From a checkpoint of a small image VQ-VAE.
Model: 64-pixel images, encoder patch size [8, 8], encoder layers 12, encoder width 128, decoder norm groupnorm, decoder activation relu, decoder widths [64, 128, 192, 256].
Training: muon at rate 0.0052, 22600 steps, batches of 96.
Data: trained on aerial photos of the United States (SatlasPretrain), 203450 training examples, 10.7 epochs.
Rows from block 5 of the encoder of a small image VQ-VAE, named by matrix and row number. Rows with one number belong to one neuron. Each number is 500 + 40 x the weight over its row's rms, rounded and kept within 0 to 999. All counts start at 0. Numbers have three digits each.
Before each neuron's rows are labels from the 100 images, of 14976, where the neuron reaches its highest value: "colour at peak" is the nearest of a few named colours to the mean colour under the peak. Only what is clearly more common there than usual is listed. The data: aerial photos of the United States (SatlasPretrain). In brackets: how many of the 100, against the usual share in percent.
# fc1: MLP up (encoder.blocks.5.mlp.fc1.weight, 384x128), inputs 0-127
# fc2: MLP down (encoder.blocks.5.mlp.fc2.weight, 128x384, transposed), outputs 0-127

colour at peak: grey (94 vs 56.1)
fc1.345:549557429458531468458502504446483467493489513513496486424571477515538442440564512514431504466479445541585535537524473584497507495492512519494516426497495554553529467466526511462511459505513504518517490457465532511447518561557527508514478410462490488581515405527488512487449499518523451479504504481531498475559564546401510536573431472511487508446405438492477508516530491588506532505513
fc2.345:498464491507440538533482459548559562495583548499470526450481498479461527439517517476563423509510433439467501502395531492487543529510526468432580525575508493495470557453527513496510522455498451500561554505480495497561508463506461460524510549494553490508483556456485496532548496495517525583426455521456524483410468435527501523519463579554483481516516533434440486521507506422583503479496

colour at peak: pink (50 vs 4)
fc1.243:476506426463442481522554505432544465524512496554482549439508455539489569562561573445464549443515445512486488421508488512538506497478498507486553496461525462497550506518512506502525497470471488554496490508487494484443470509548540505538561420500530440552555565551462440503474495414432524455572531560453542504458466464528518495551508476516564533493531476556430461503426459476478439442545
fc2.243:485470559574525583467500542555463494522511538567538445492452542481493467567447554493464474521455503544511525508565468514483453530473512525491496516538489508442526476481524436516530474568504557527437460485583509466563517450474492499495568487510518498550476517504491483504513545397400457487467429502549493490522499574435546434450535473546460500460437440494424495546536532448488514456488

colour at peak: brown (99 vs 36.4)
fc1.16:508502505565519463451532472473520532484535466537455469529473453488533574554499478541478437481471551553491437550501447472476497536494542491521464555549484491613499482430503537498491482512484517454506508410492458551502500471551536499423441510527564427468506565491447490480521506586419509445482432478474511519504560507465412540478542471442476503529506510489465412518491544534587546490498
fc2.16:510479468533499485520546503559488529580510470500527486470455523477526383421530428536575513489525431445477554494456508586565540531505512539488435472471456459458515522546465463553467476525459460569501515509509534492476587513476484540507528481461433504530511454463554549556487482462508519551554480477504479576533490437551545466528461560586451512521446491469495537452473493471434481486501

colour at peak: brown (61 vs 36.4)
fc1.73:453488496508407497446523495479536489523547417474541493561524426573485476524487591545533500473542528557506519444511481555514511517536491481544534454481473522556506543476518570529479398459475516512546510467553496524529485490495528577417457544448467494489449438501484532526458508495440520502506504421471530542542509516515533538463575451527551423460502553439532501492472441501499508411548
fc2.73:477506522494561459577444445523492517472556553479499528467509551454488495441505487467453517568502506425463481490546573463510439440515490528473464510526531508503419499559487519503533511548501486475459492537467489483441541544505491454553484480557541464498534607535460590500538481545476485557443580561500451484445467476557529438491469574422447565494433464517445495487461521502510509534508

colour at peak: pink (36 vs 4)
fc1.290:525559481513523555520522509477481458475520390496482542453505527562467516437395486474517515512522468437529486522533527483501471538474491564457507495516532505496548434481421528541520489505510502556508405483492419508504583533611478547492492518503459563483488454489471539466483493527516467504480550543449507497463415473489553498515463462498521568468469486559495415542553515485587491459571
fc2.290:491473464576492474548424464440521556496486528474523472514438486493566544511541483514469457461482551572481581490442427541522459556468509429511468528488519500441455437529551515481504485541493441560560573519527542444488484516418542476560507448429541515546489561516512541473548486462499509465518495494506465513516515479542530548429465542503492486603504493441499533468480545469421491498439

colour at peak: grey (92 vs 56.1)
fc1.79:500441539452509521427484526516554503559497519449543465544453552527544476503504573469500484503543545501454556469482530465462568506512518446502480481518482458484498451450528515538460482507520517481499532464505453510447446433530453503437483540490535477413449502490547522497532550486549493531506458483437541456464436496534459517579470443480497451457455557504525579457402560606528518541428
fc2.79:555489464524490504510526421572517538485469493482463546426518565485441511457445502446492482494490539515544496481527546555519461461533508516469539561482539602526502472440510451482510470557468519500415488537512502471526517528505549537498552498453496535511474559546511462525472474508423464462442488418523539430540508502430530464512525506511473403522643467497495455493575463447497501486485

colour at peak: grey (91 vs 56.1)
fc1.62:449510461490454476590557479445530519535445444545511529494479443484463547479469503446444496491465461500557513460483492415557522495533526482513587522540541496506450498508487506522424482461443465523511502488480556474423540473559441537528532450543479541497495514551503562467557472522458545468437542459476464558465461462584536502479527496455546542528510572541471457491420504566486478485582
fc2.62:505486497603538509457492547494505478481498445491510504538464526540530459531443581545469492540498502475528599527479470571494446502415469569515504454539502556487630470503573500485499506511546515457458474478441524406488464503499553488544483489508503436478510465432536512502456484438491463465527480496520504493474519512478491485488460617527558501452517451560426547521506484443459526445504

colour at peak: brown (75 vs 36.4)
fc1.185:464456498453577504525527528537518492525504494562410454528514443463490505475494478504545539541535523582500547561545487577468454522561455487518524559458523533461531525479492432538536487527496434531474416504454499438524435539544445517534526478462470577424448529471551483554471493467474546503522539450454503515463513490470547426548533396446538502498531476456514514510504488536468526434457
fc2.185:524488512517438469530471477454504547543487489489540572470497525561454550513475459458477541552483491448502454414492544447493520566458584476537530399514481419491505491507520525429526498523485537510488498517502580541461536501485476493488434573542508463502548481459446498536489468528477473564511459590547465469532438476576460514488488590444486489531481553523506556506474568483519409521535

colour at peak: pink (45 vs 4)
fc1.215:524412530476474516489502545503476464445480587496504480577439482537495541495552500554478506519495443495470557526472476483516514481412495498525461531527546477433529492494539507598545454486536505408475453415528430551468461507442448559473496526493547521498510580459509545493510537447484429506531479523500524545471580463486471551513520452462462502457484494595491455444455569503525514459472
fc2.215:487500493496567568505465514529526510474503512520499549540557487492494448439506540491567463460537510457503483455507539509462583439497540573548507575479457540458509483444476509419528515476538568503533523479512468460509536517569529446554493434512491569462383490509516478477472504519425553524508525425466407505484493497478499535544505488535460421520492511446455561500531417501535517437560

colour at peak: brown (77 vs 36.4)
fc1.251:537430485478579474494538560547589501454501535488477503570490459547494466551500494512567510418494465463554425458489526524466512514524480535482487569499494498584559503456530533483499509558521529547500542511459457546565537465542421430476517527485439526394462567498539515477466399520454467470523522531474497507477485472544510508415488453480490490475497551542479419496503449481522504471464
fc2.251:442518578511479498458494510434482492560479461497444527493482574475486541449461455524443587495509534501494556452532474544504477517505456523541559425488560501450487527520493446512504470416527451470495502505520615519402504472455483550521458500474513406507555449456475474498573489463516468459517496463542544507494461540458532449550515470440547563538534482502558570510535548541468498477490

colour at peak: brown (88 vs 36.4)
fc1.18:469486508504574504487460530501502467511547493481469529539450473508457457467540502556501444531504489526532551437536540510518464478468429544449550515504498539502481526616473453547515451476605451520431491533463497449447550392524536534477431467518573540483537595486436432525529464516513467488533487490560514530444517466553497497454471490457539450503458506475493434501475449490466458516557
fc2.18:501534506589510461573553517471569527586512458482448504567516519474532501517542517458445437444527493518454501482456473475447509456493551505524491506509469440461471543468525538459555479505460481445538567472497569555502482576458492508487532570492438408491488471467519492458540408537465556521494512473456496432491533544521477509453481481529470592569529474523535540530558540488499505424472

colour at peak: grey (95 vs 56.1)
fc1.284:486441497590521597509495427517504557502538447525516510496512515518495455564462501586521530546527439515458512445511529481490486480530480587546489460512506478514537564543519551455453505518476467516511477524461490484553516519418556474473448554473566474508502494555468493493461451489566565458494508454481507467500499508518372518502487496420550484581545595506472481465504501479472578489550
fc2.284:487575449452489431470490516498512479444482552530498458541536531513551547497502496435500502484476490447554494581536489486467485509486454461462556562450445489463441499508573463568552486506553543534580524444526498499467484478559464460583464493529470518485541499433531455473504504532458439483530467505494467513547397484487573532492506442566477577446447455480522500499480508558593466473505

colour at peak: pink (40 vs 4)
fc1.352:498506477505472523570546495423532465495474523568439461468474459541511566518579517457544547423488387494473496458507498426545512500538523525507539467544576499460598491512494549515398453476533538560476497497541497464459455535493468525528568448563515535562486508507501495539465453474440478478531497556477516500436489524466504386458507517460520487492486446498474516543426496498508487517488
fc2.352:476529528575563502525550471543530615494484519496452482490524474420474461556502492531455420487437549498455500510523532538488500497473502499461461515493558529500490434561523516471560511508437496516424509491531522549544492426447516474464511505516507525516517517521530491557478504437496437515461468558476476492564510578454551491486478526516463379437502520445424496478457449476482582552556

colour at peak: brown (63 vs 36.4)
fc1.72:581510544506560426509467482485490548480502479537511437506428546575506522476528484496473532508466498462513551480542419518475514453563475452550517450448510522448548559550482548526502501404505489497362592488545417501571525552471487555477510494517484472537513547461522420528446491468541441467486488468487444517490469492514491454555504520518459452480503568490514562535520470511502469484492
fc2.72:485474562527500528480532482548571536562519454457439553493521524518427519485450525462521552502508479549514498490434584492484428450493455574473478447503487519476500487474456471493495431519537541461525490516488542587459483472505524521456450482575487461547474510427475478509527486498457562559581519503526483554481534518482484518466512531481555576519458537439495364463510540407504498459498

colour at peak: grey (94 vs 56.1)
fc1.326:471510571485505565484485467458519496565492479460505480604476511463470503532503511509534479504509503436483637466530546553491465427498423460500440418526455450478562459493467522510464427535450467483543436488528493515465461535511533470529563509513508517491503472456439534429513521468594469530559501496452566488457515509532539571560482489541521518534464445517519529431548541519495491532513
fc2.326:499420415519474463509465537518486505472527544524531474387467444595558494486547542463469451503438505546551458590499464463489486584486602508500543569464553562469435474484521458543554579479498490522520503466501475491531518448490505514498461556467488569478488493526537498510543512511449485464457535456509437571538498467468460479481477506424452471510486509477470478559448463488541487494494

colour at peak: grey (94 vs 56.1)
fc1.261:513422534470449503481438495517544564473525461557507482506515494517430431531499533482552551436496464524491567527537517452468526478461517493521518550514516465513482491586517502444533532491540552468470496495514450534491487454500537505474537485514549499399507413472543472468472488522519523519470513529446481472490415438522565496530585515444529480590414605482531554466445480557521481495442
fc2.261:512570483499550493471568436517431517556462526458460544469531530544453485460454492510459484535480519561521491501494516488541417471535576415494463532450512581501510508470483464472488518552484532479490472535450522557501490548405467499462458509476463567554540577456556441510504515498565496472546482429479549451504525460497433479544529459555528515449589457456475519571521521515507452476483

colour at peak: pink (80 vs 4)
fc1.125:460490529496552563467541448430553482538465503544443529508533475522443510511529513446508515498487470468484504482553397469555527478584484447531539495474525456500525525479513475419495507490491592484482405532491561566501501424575501485515438476526509520479458445484508534489529520478504425504585540544519502527500508473499478560498544572534468359482486476481479511447434500504467467479480
fc2.125:523446477506442416549482421522488515535493476468586470490547486528569459522511468531455430491499501521455539463495507625451477493459515518488494494443533544465487518481465458527515528488476445528547565535472464467471449492420492449463556514514477549476536537471545503450541466494463506544532523453520578549586495536501503426441481495493536549514603516518555496464495495458531493569457

colour at peak: grey (90 vs 56.1)
fc1.338:483379503525568482538528491507586535531501569503455442533520469551464515518500458495547549524456525454512483529489489481516538519461443485523470513513497470516530472478545495455476520512507491579494465528525517571510502414504396494517495500410467577412503486495466452524506453540558459491540497493543571462536606531496477492493489428463469501527462449523490488422451531513448542441482
fc2.338:468483599534497555468533509434482464530483399499460583478538570452502433463507470545495479481551470480477532420514489543536549512537510477541474481445496456531478538540501464507513479521446486422471523524473470496413535511504444544530520492556519467531522512564476505408461495512428517460473446495455449508541472464523607468503477526442562494538557547521513526547533550497537499555499

colour at peak: brown (80 vs 36.4)
fc1.184:495500417456523473525523499560558471469573525492488495476516533451456458504553483574524507496499474515542478493489443505484456506472481567559481489527500446500432530516575548536392448493487511508455474555537484582510542552448480539484539465542555522553481542573468553573507542476473523511493409558518486542442525558529449451450527532470500486524416498407522491484534454505517464484522
fc2.184:445529551502377454495543457566470475488484539480491496516437476530488458439489560506487487471489493416498499463511555487557513479523568509508501508489513499438475477448456473489536469499505478499543517462543550481525546515504537508559475451499480470470518482475509498494431510480502521486577526482473542587546463474366554485565487496560492508491629496507523464563506491506591574483453

colour at peak: pink (66 vs 4)
fc1.201:580468462504520539492542505451536504543516416493471571541504441499525510529461549514596522555493469462548470491539444512482482497418567511517476504527377582555454519519440530455491449567573458513555546509495476539543459484444553435490480549474565535488499508484461501518416530464491465464451519461466569523515467461545570493546526484454518467475499486500508479526493531533489502508465
fc2.201:458515522485478468499500478523506481486496540563553503505446552411498514502442422482406489445544524547539574561483539492518502548580421497494540518522420467490516490471557497497451519440505563512513478455471514509461458393416474514573541499527474514500509485485484509395487514478496532540526449553509506505504537568499469444462460460502536578549457523447501556506515526518550524483556

colour at peak: grey (86 vs 56.1)
fc1.138:466480501522477464467489488524469453466525604454537483402457585515477479530582443493509517517535463486501450486512492433520525481441585509438568461446486573512537506497505522522444453487414553531492501546489470570508480493423509436508504459509512430517499516503518498536541525525490508505542499513505501538466551500541547520457511452535571441508501524551533500550510486438528480362471
fc2.138:562540467514489519509512510505496515489478433485449512628626505433442533518408509497481543524509534528481572464504524535496506420516407532547482623464498463547474510494523495496548526492604473514472485482511461433524516513483480569476488499546480481529495436574528488503462508468504502458475504545493486479485465476468464499515478497443490565483499404466479510476472489551497523558545

colour at peak: pink (34 vs 4)
fc1.65:529544506527466589540491500451532460472558442485554537541452513515453426448507515482548419504447524523521447514473465559466508453517440498530517577493490522490472524472466483469502540544511493505530518437513554546544547541494493480495474507459453493497428497486477552437490565593499461467472571511501554536586485481561492493554490489453552530443458489524411433494510465557471578477542
fc2.65:526472528442514469427491488509487490485430537573400491467532456592529507485458491568455540493570527455538503480492545465483438579475548521432484406453479476516465435587554488491517434516494481482567534522513472487425482470565543514484513522529569476526536557469504472472459468438541529526553469519510491490493528522487482510483503536520469500534526566456531530442495578494524437472546

colour at peak: brown (95 vs 36.4)
fc1.370:514492545571474534411501547540495546543549489467528509489530513480508535535470485497565520466536434529516491433506454457479516482565582518426504522520429491559522550542511457546566454498561482449451501506471507471507500417526546504445383448451549474497488570440552504526417517513468542535481445512515535502483481517526446526513504475438465403486524539505460470518482482553491549477516
fc2.370:555507467516510543542497499524458432623478553521498544509478499498464443452506566444514560514533512487556527520411568456541503521464501501476527495447483520441490492521450495479499523488553450555492544525485470456555505525441446475544481511519456514522513460458552544501496488535530515521571520458464378555571504425484546478461452501468499528483523395558428507516442512464522500483468

colour at peak: brown (87 vs 36.4)
fc1.198:447580437544408448420545499489547501527504533446527508498567521540476460509525472505573489492498527584541445440455438465480478469533449537517487411567504542489528571520507504496500401542420504520531534509462485505510484488475565514431445459538577487506422532560499505488483439534464527471506462430499561519486523502553478513507458541482453452465483457501516498536513531526512532513518
fc2.198:556454419535506423534485519499466537509491522507434487508427524456577460500563455499545512495482445451418517499518518503554513578505510525483436518429471508511535482544481521463515534488559526482511468461546480479534529534501549481495502469448464585471504606526501579583468586531490469458437393475487470515518473495487447530475472467559482539516521488567525504465469549464466497473542

colour at peak: black (67 vs 1.2)
fc1.3:438498505514535533597509452499442518567474499514468551521476515471452554431488592465522472557506501521470541508483443468484443480548493455517472477472471529513455501587512459483523500531511392521470470584514461481571470497479512502514461517469492556502537473477537522522515512462524520565464455564473425545529523454531554546514564451497567443456507560533479467445526582533496437471545
fc2.3:452499513558444428428460471450499496469490488496532547510477459501512453480451451508465487496508496515463549497491575510497526553527535487582561536546484491451517509467477534560482496508456584540515534437486519455440484509501561545503502488538415430467435493490540456447613541511531439412502539546616514485453503476496473450472461537463499518500515497594522481525544495525489542519514

colour at peak: grey (94 vs 56.1)
fc1.60:541553475586495455481430520453524470505509447464487474436559502503494475463473479479468430526535483488566500521517468524503533456545547465500532479501435529535486554488506513582447489501480501503560499543569522429513528518516469501490467495476563462540481532535442498462535455486523630537453530455508520469495588510499463511406482400426478540527480516539486440485501422559556504481507
fc2.60:527513468470526528538514395519461552520521541501456494535428552492499562519552471550548551445478468479500500558487524502469454487445491525538475490519484489512490503462519437397506483441534432607563475480495541591605497535438551423462485480492504504544501494446580473499486518479538481483493547461459519468499438462509476528576529565540523482492529488421541529469498533473512528527488

colour at peak: grey (89 vs 56.1)
fc1.335:471448496500470496541469474507464506514496503455451486535472516529511470532529495460510508591484527562436541487545534460433541510530535502454474537498471525529582438472531530537498508512401466463495442442498513503539446498503474498550548520487469495503452498403510591472417538533580515473460524512368574539417498557492512479470582480489500465499560510488436505506506463552503541500491
fc2.335:520505481587496469494524476529491504479506534512473499489530480486511497495448576523523458536488471517489501470488486537548530535468519552515413599399544470501430577495500500443529497557510516505515419588541418452468484510563528555421534494565526488496553560560436503479455474472463440457508454478516442461509506464523500500524463506497553514445485441476522581458457462519578548503492

colour at peak: pink (38 vs 4)
fc1.87:419528601506496516507510525500449424556447440503504524438560512524504527550514460509510497552517501469479469496515473473470548477486543517508523473539482498503538479449526461508470471475533569581493502502503528429511393430505486523541494461484500506432468522483446520472507564506564478497584483467477495405468522563444464464566455608488517449463502494472467449497505570505435492523569
fc2.87:431562466528517543480562510472486490513512454537523471502469493561537536494548464489460495518475467481475547488468487530503450497503474448470434542477518550507483499543479479488531560535513408460515480492431500487491502528499523531422431566404500511477568486561469545549536508486501543443498488456576502488527519491461548499446533489510491595538581362485593480571517505535492476452488

colour at peak: grey (93 vs 56.1)
fc1.80:507539485518483491468486400431517541543423517494528501398478490469525490495487463493522510497512454460466479503490522468483523516527469592550518492555511475553533490495525488487506536495482531589429555520484514488525502535438502500451549521563468505477470509491504505474424422446403563502607462510538543523519542480581507570428462488451508497491532495481533503438573566491463484526579
fc2.80:528510559445523510540487500610541493441537506516508516566500550519523524501471539520466510528506527624507535589462501510513467434489498420428517483497494537484513476471507542466482462482525484458591479505493507535500521519477477493558452498452500489528497461420451436550568498526592513527428540509497428496450420530413524440534567472496519552511497519535484445519440487472513476492472

colour at peak: black (52 vs 1.2)
fc1.327:542479542492522465513617483438555447499562500589511506548524480469486524474501523472520459507525480504508476420483488473533474488514508495465532484510531476433549500556505532482446522496473477525547459466519502449493511537552450438517362491503423533531537437506521593484494491582539509461547523518464489498531561454532498443453486538458554467497481507471528532411467505509458481574423
fc2.327:476537479517481521494506495533441518657525470463493592461507497536545520546469488511470540549541521457525483526507486502454426426471520558613557442508564489547465524447560466473498484486586463496475451514530558488515468501429456506469491486500593506487505480462497451493554486479460513542464526446566527504456433557500500452508534506486482475537499503480457529498526490475441430480538

colour at peak: white (70 vs 0.2); pink (29 vs 4)
fc1.123:475539490480546592516547489387521492489478514517448472466537507497520564544552531423486474476495529477454539497422476520511515497494456505497568437473476536408508504499494454428442518499489529499510501502433521532439443501509462458502495484525503530514485479558466527487518642485479463516566544572506504560492478519534474471499489539471505569464488453411511540501448416516501436543548
fc2.123:497431463499461457521531472561481500523434557469507508462515496486439473478426489521481524518463493565543456535591497465596460463536542465503477484478503498482468511448452548504527502440497414506514465479556504504530543492519519536442522488512507516528539479511533504485531436546524491510429531386572511450518437581484519479506555568488466422535562486574511531468496537509471493422575

colour at peak: white (79 vs 0.2)
fc1.36:431514488421534483514552518505548473525461578468417465409503545534532515519528533479466417522439514570491465503469496450490522495510455506511493494540488611448504484552522473477513505449443526502426440584465515570502457522591512479492504480520501444510572424567475476529520524448467448507564517512488505542483455515490476487524473563548489464527529417489456464463456470509526521522516
fc2.36:392428518510481508488453466497500456495553495517511528539505488487459532587487433521547447539505610499502529467508489555541539515472499458450542460475446453543475513532486478457482546515475422500546568447480466478464532481533511447455480531519491538509568450437528533477508493445510512532581525449540533390590489465456469516502473536487509526503602483489481557562481529515490514481529

colour at peak: pink (34 vs 4)
fc1.90:558565478430513562537499539426492571475536501525537535499546489478453494517485524454475446548478467461426478554480493512489504486516496553437509440435458510433501473480483476577550502532547490460456431479475501484470579508439548460452509510569472519579539458472480556558532555439422531517578469558469492571519462435458518512532503446523546552492471492503500524505485464475500478466444
fc2.90:477516496562491526536552518479462447481481525447494466463442547437558492461521450543517476458543533503518515466455427557547462527493496514563548547486416487520517517466489431468497486508484505560532514486447613506511452449444496475476547375550541459540507508499420436479454450567564500457475510494447489524478524577539543509510515564483491537563514555483510514514494508498504516453436

colour at peak: white (66 vs 0.2); pink (33 vs 4)
fc1.118:482494564472520516507484521499529516502542483466503478546585484527509491593499592469422505492478533506523494457516502544543444531470503614505487549549492505480495488595494465543454574416503489462471555509487510472514523501502442499507498538516467482438584517433419526548465455425504507530422500484453548513548541488459440507479511513572441475426500520504508546500458564509437542483464
fc2.118:510528437498473526505460476496435462519490575471503529505475552557500482597528504458535459496516454488546544465504553531519487531534600540558589471512465476452561527415429413556488507549504490529542471473458478481587392474469523521467495473533499490393471539541464494479502500421532493474531514495534571453512505538475465464501548471529501472530513446465509562469514472504532498480510

colour at peak: brown (78 vs 36.4)
fc1.209:561517477540492500396517504479566497530541525450539477459559492486510473482455468519542571537479528511488462495523462465524554559528595480508505469524519493609500489446484562490555439545440461539527456548457473422485495496519509478509497449492499491434482497552579495560479518470518519532519425521445549483465430459497511470546516500449481465509465471568535457412404511510511500459451
fc2.209:537428489536489471446475553509573545483435455526486528500516476521536498556494462496497541484483470546499495526555439509538575517465513533533460491445473410464461553554516520450525471534477516472527507455437493458506503452534495444533578488537491456453478501549465526502463538505508485512459475384502402569487539498533445442410542537550505518569537568508503543513487491519588482507545

colour at peak: brown (82 vs 36.4)
fc1.81:510504481542466495513539459570551491532523510490486479508488484551485523435517512481545473502461580550467458505503570561562513470437507526542546530509441530494494489527496566506534464484470529442501482450493516502453538516521517492505419505446495509585497483493524577563397529459510526510535354424468499532424523538541488503420485512469494514412466487483533458465539513545485523449432
fc2.81:504462472494532481454497498482491523499496486506536526489462453535535482472567467455491505460515480502447518481489518519527476489478486491502500475532496502467514489553519524468443534527570496494460492522544499550553428589511568610415502538511487448498437557535454504512559451545493438478490491581436553551545474497426480486580497474469458518605491418393482540454469510451551564532515

colour at peak: brown (95 vs 36.4)
fc1.4:510503551419509507453511582435513565504562483422525496515538473459507486489456432505533506475510459518492596495525423532436537477457559455543475412456492510531494592577494476492556462532528556517488501464445528495544519504493444452469467514475527554464470509496496505518534523482470509499410513505471576471483481505470436523573478483512468409469527517586516496559513454537509500474560
fc2.4:531461485527508508485405564502459481501448531501479513461494508481487506493544517489536536618487399486508446524549502526529517538575498554441538494441461517495525533503533436558507523533542467433401508514468474457469448478486568585511473493494478465472506560470522532484511464547523459481526538477438505516500558553460549521426513456429458476537559481581481543519411543500500485501496

colour at peak: brown (64 vs 36.4)
fc1.225:457519492525580572618507524540480530412443512539471524454444508498487492390548546443512515518458480482484551501511463492540479478523465456452548487499448533466555455565473504525443524483518447591482491497501448464503437563499481536512521495497470516534481458503542459419510481471514546496484491508595551513510540465488574552478513518484544538474455523490472532436568509468484447479566
fc2.225:531490519507434423381534472503486522571491514510517431534541499461421561585500492512484513513499453569518472473543493446441495496539520537532503525488512471550498568415546522488548467472481500452531511491578537517497576405516528454456472462510525515511522511511499438500444536506509469504475509488452415519486513570540419513513535519534487481477551510470541471560407468510575504492477

colour at peak: grey (96 vs 56.1)
fc1.52:493441528484579471521538490457465540424549540472469515461526514451473561491495516408554496481433562442454583477448419487542496538422448485436462525506493477510490516517490481504540495549476577502493498492453575542435509514430438480498449451523587535517524473535502443508530506514544548442566537526499487478518494434498464530528510514533490521544492504525456530585530452546544467530475
fc2.52:572561494484451471524440503540516476552448533557489514593440509492512473540543508500436510499512517520555471453456490519430470481556581569562444495449508594490427454460535503499439498496545462458479428516522448466555511488488520506508525489546428483498498528493532544507440506541474440485488474522505527487539479530516470408488506524491543506550483466407554426476475561450443483503535

colour at peak: brown (73 vs 36.4)
fc1.330:462553520541469497495463513509488462485512474444536521531491471527463440459463485533568481548551520514530511496475471530501469443466610403567456463518465479529435493552539556489474454540468550496460516519504491447528448552489559544445496525445465491456424518486517482588519452506504536514463461553467524510503571454507510424485509495433552459531503529580449448507579475521469533431448
fc2.330:547468467471507464406521505537525459554561495540478521479506501485486544507581464508511467449547498479492491436480505498478523498479458532471498508527519481466505555436512464482549546476539469465503519454499533571510550415511473448514550466501586495515540518492445546510420563534470416503520580469447575483495412554434496531556493560584424474486470524442528498522455485514517533449448

colour at peak: grey (100 vs 56.1)
fc1.195:484546563497566508474438460477426531478506491517477507519482512487448463465519460514505488442528629538514495549471494551463465467546511515532556545467462545491460450507470507481526488548505587483507511539466499499531515431438475492467461458518439582438412507514546477488447509481481494525508477511426504489469511507516520518576523495420473489548456572526578540552478469596515543526424
fc2.195:484490556489515504434523556527496451554472474491430537440491541558457456570475512470535501519518496564527474429482484496525456555512485498443477527508483487522585469490535394493582493523547546484532509538512554519446476527465565517435611461524554428519478488451519504523501502473476499517453436512537497450511597508474597481489497483592440560478504516450480503535479514470464511502505

colour at peak: grey (85 vs 56.1)
fc1.89:475474479459596445516413438542571562515408497537494483422475486560578551538507483501566558490569499481494424428431530442467539482465476473479511567551478561450488467497517578513523449518518524483513479513497507466461551480549488553544526465469492501488481522473509450507514456506514461504571448427527500513520499483437496492455477507477410509532466567493523531537504515560490464488478
fc2.89:475559448528474533468537486488454473544557503497548482568539539391443477492460474508444433462465490510512595556541464553561455492491512517526485541452498448508493531464482462450510564424510529507431477508538433475548444500471543480482523569520489504507531432615550528430490514485535522462502533521525485484509547468522515513509483430464600523477522412509504549470505477479488543501503

colour at peak: pink (30 vs 4)
fc1.349:483442559509489495487502500463581530493513523558515460504484510449429460561498543451491534480495533461503489505522477503495455461522541442520463514497459505485509485479562549407570466500477496523443440448531552449462538451576410429560482542473472549380476513458540461477454472567539466511576461505540531563545512513477490517514498545381513489474481539475484525501501547534494508502454
fc2.349:583508579509537489532491466503502431563428446389526552518540512433573490541449459557518531512476493552462502480502562531501513545497407484514484524525550487508519558531450482522408541556477488488476581538502451549500436476477495555467481478481521484551396540442495503511551536488440499546476542531470468464462447490465553523503541475488524474512532564508495519474473501491551497509446

colour at peak: black (32 vs 1.2)
fc1.354:469516538467517547509561456544477439507556480515520516475460504391480509516460536376552519547490409485567566509433511466523505531522507425548543542516486506506529443529507531464506465527489372588471543533535478506460501485470450493544537479475529544448517508494511575508490488519548530530495515613442468501469499531439556495506521439540541510467482475538471512468509531475493502522494
fc2.354:526438501493535481498455529430527547550444549467457520501471460597518501491439535551444521464569528539427457503533504492495492492466537547494476465474529512534487482467552508544526541483523531475576400481496545536504491535548552481499449546475496513498512497461519395442515518519435477428522520393570526453538499506564475474497484590448432522465525544451561479473532533502483497520492

colour at peak: brown (71 vs 36.4)
fc1.132:455511518506498510527540484477524464438575500504479469511510464561478465482468551536450452461489505452480500436512492530437434443517443469504474548574544439536470485446497524603483491508514513492526579441507510545440543552501498494548541559520510477490484513468535444419550460468500441493496532554550600495437548538536489539473593491530594528504488574429477524515517474525478499488514
fc2.132:507498464479479496464418506534456495519464436438489526524446527484460494501499536469530584548485446564549469552519511448589516523414557533495510450469478503457501505583544450479475539500504522510471446555480471510520476535485471473469540456504496574508562478599507534501445517520530536552559518514438406496561517418489538474499431535485463500518496505554502539412460518446549488521534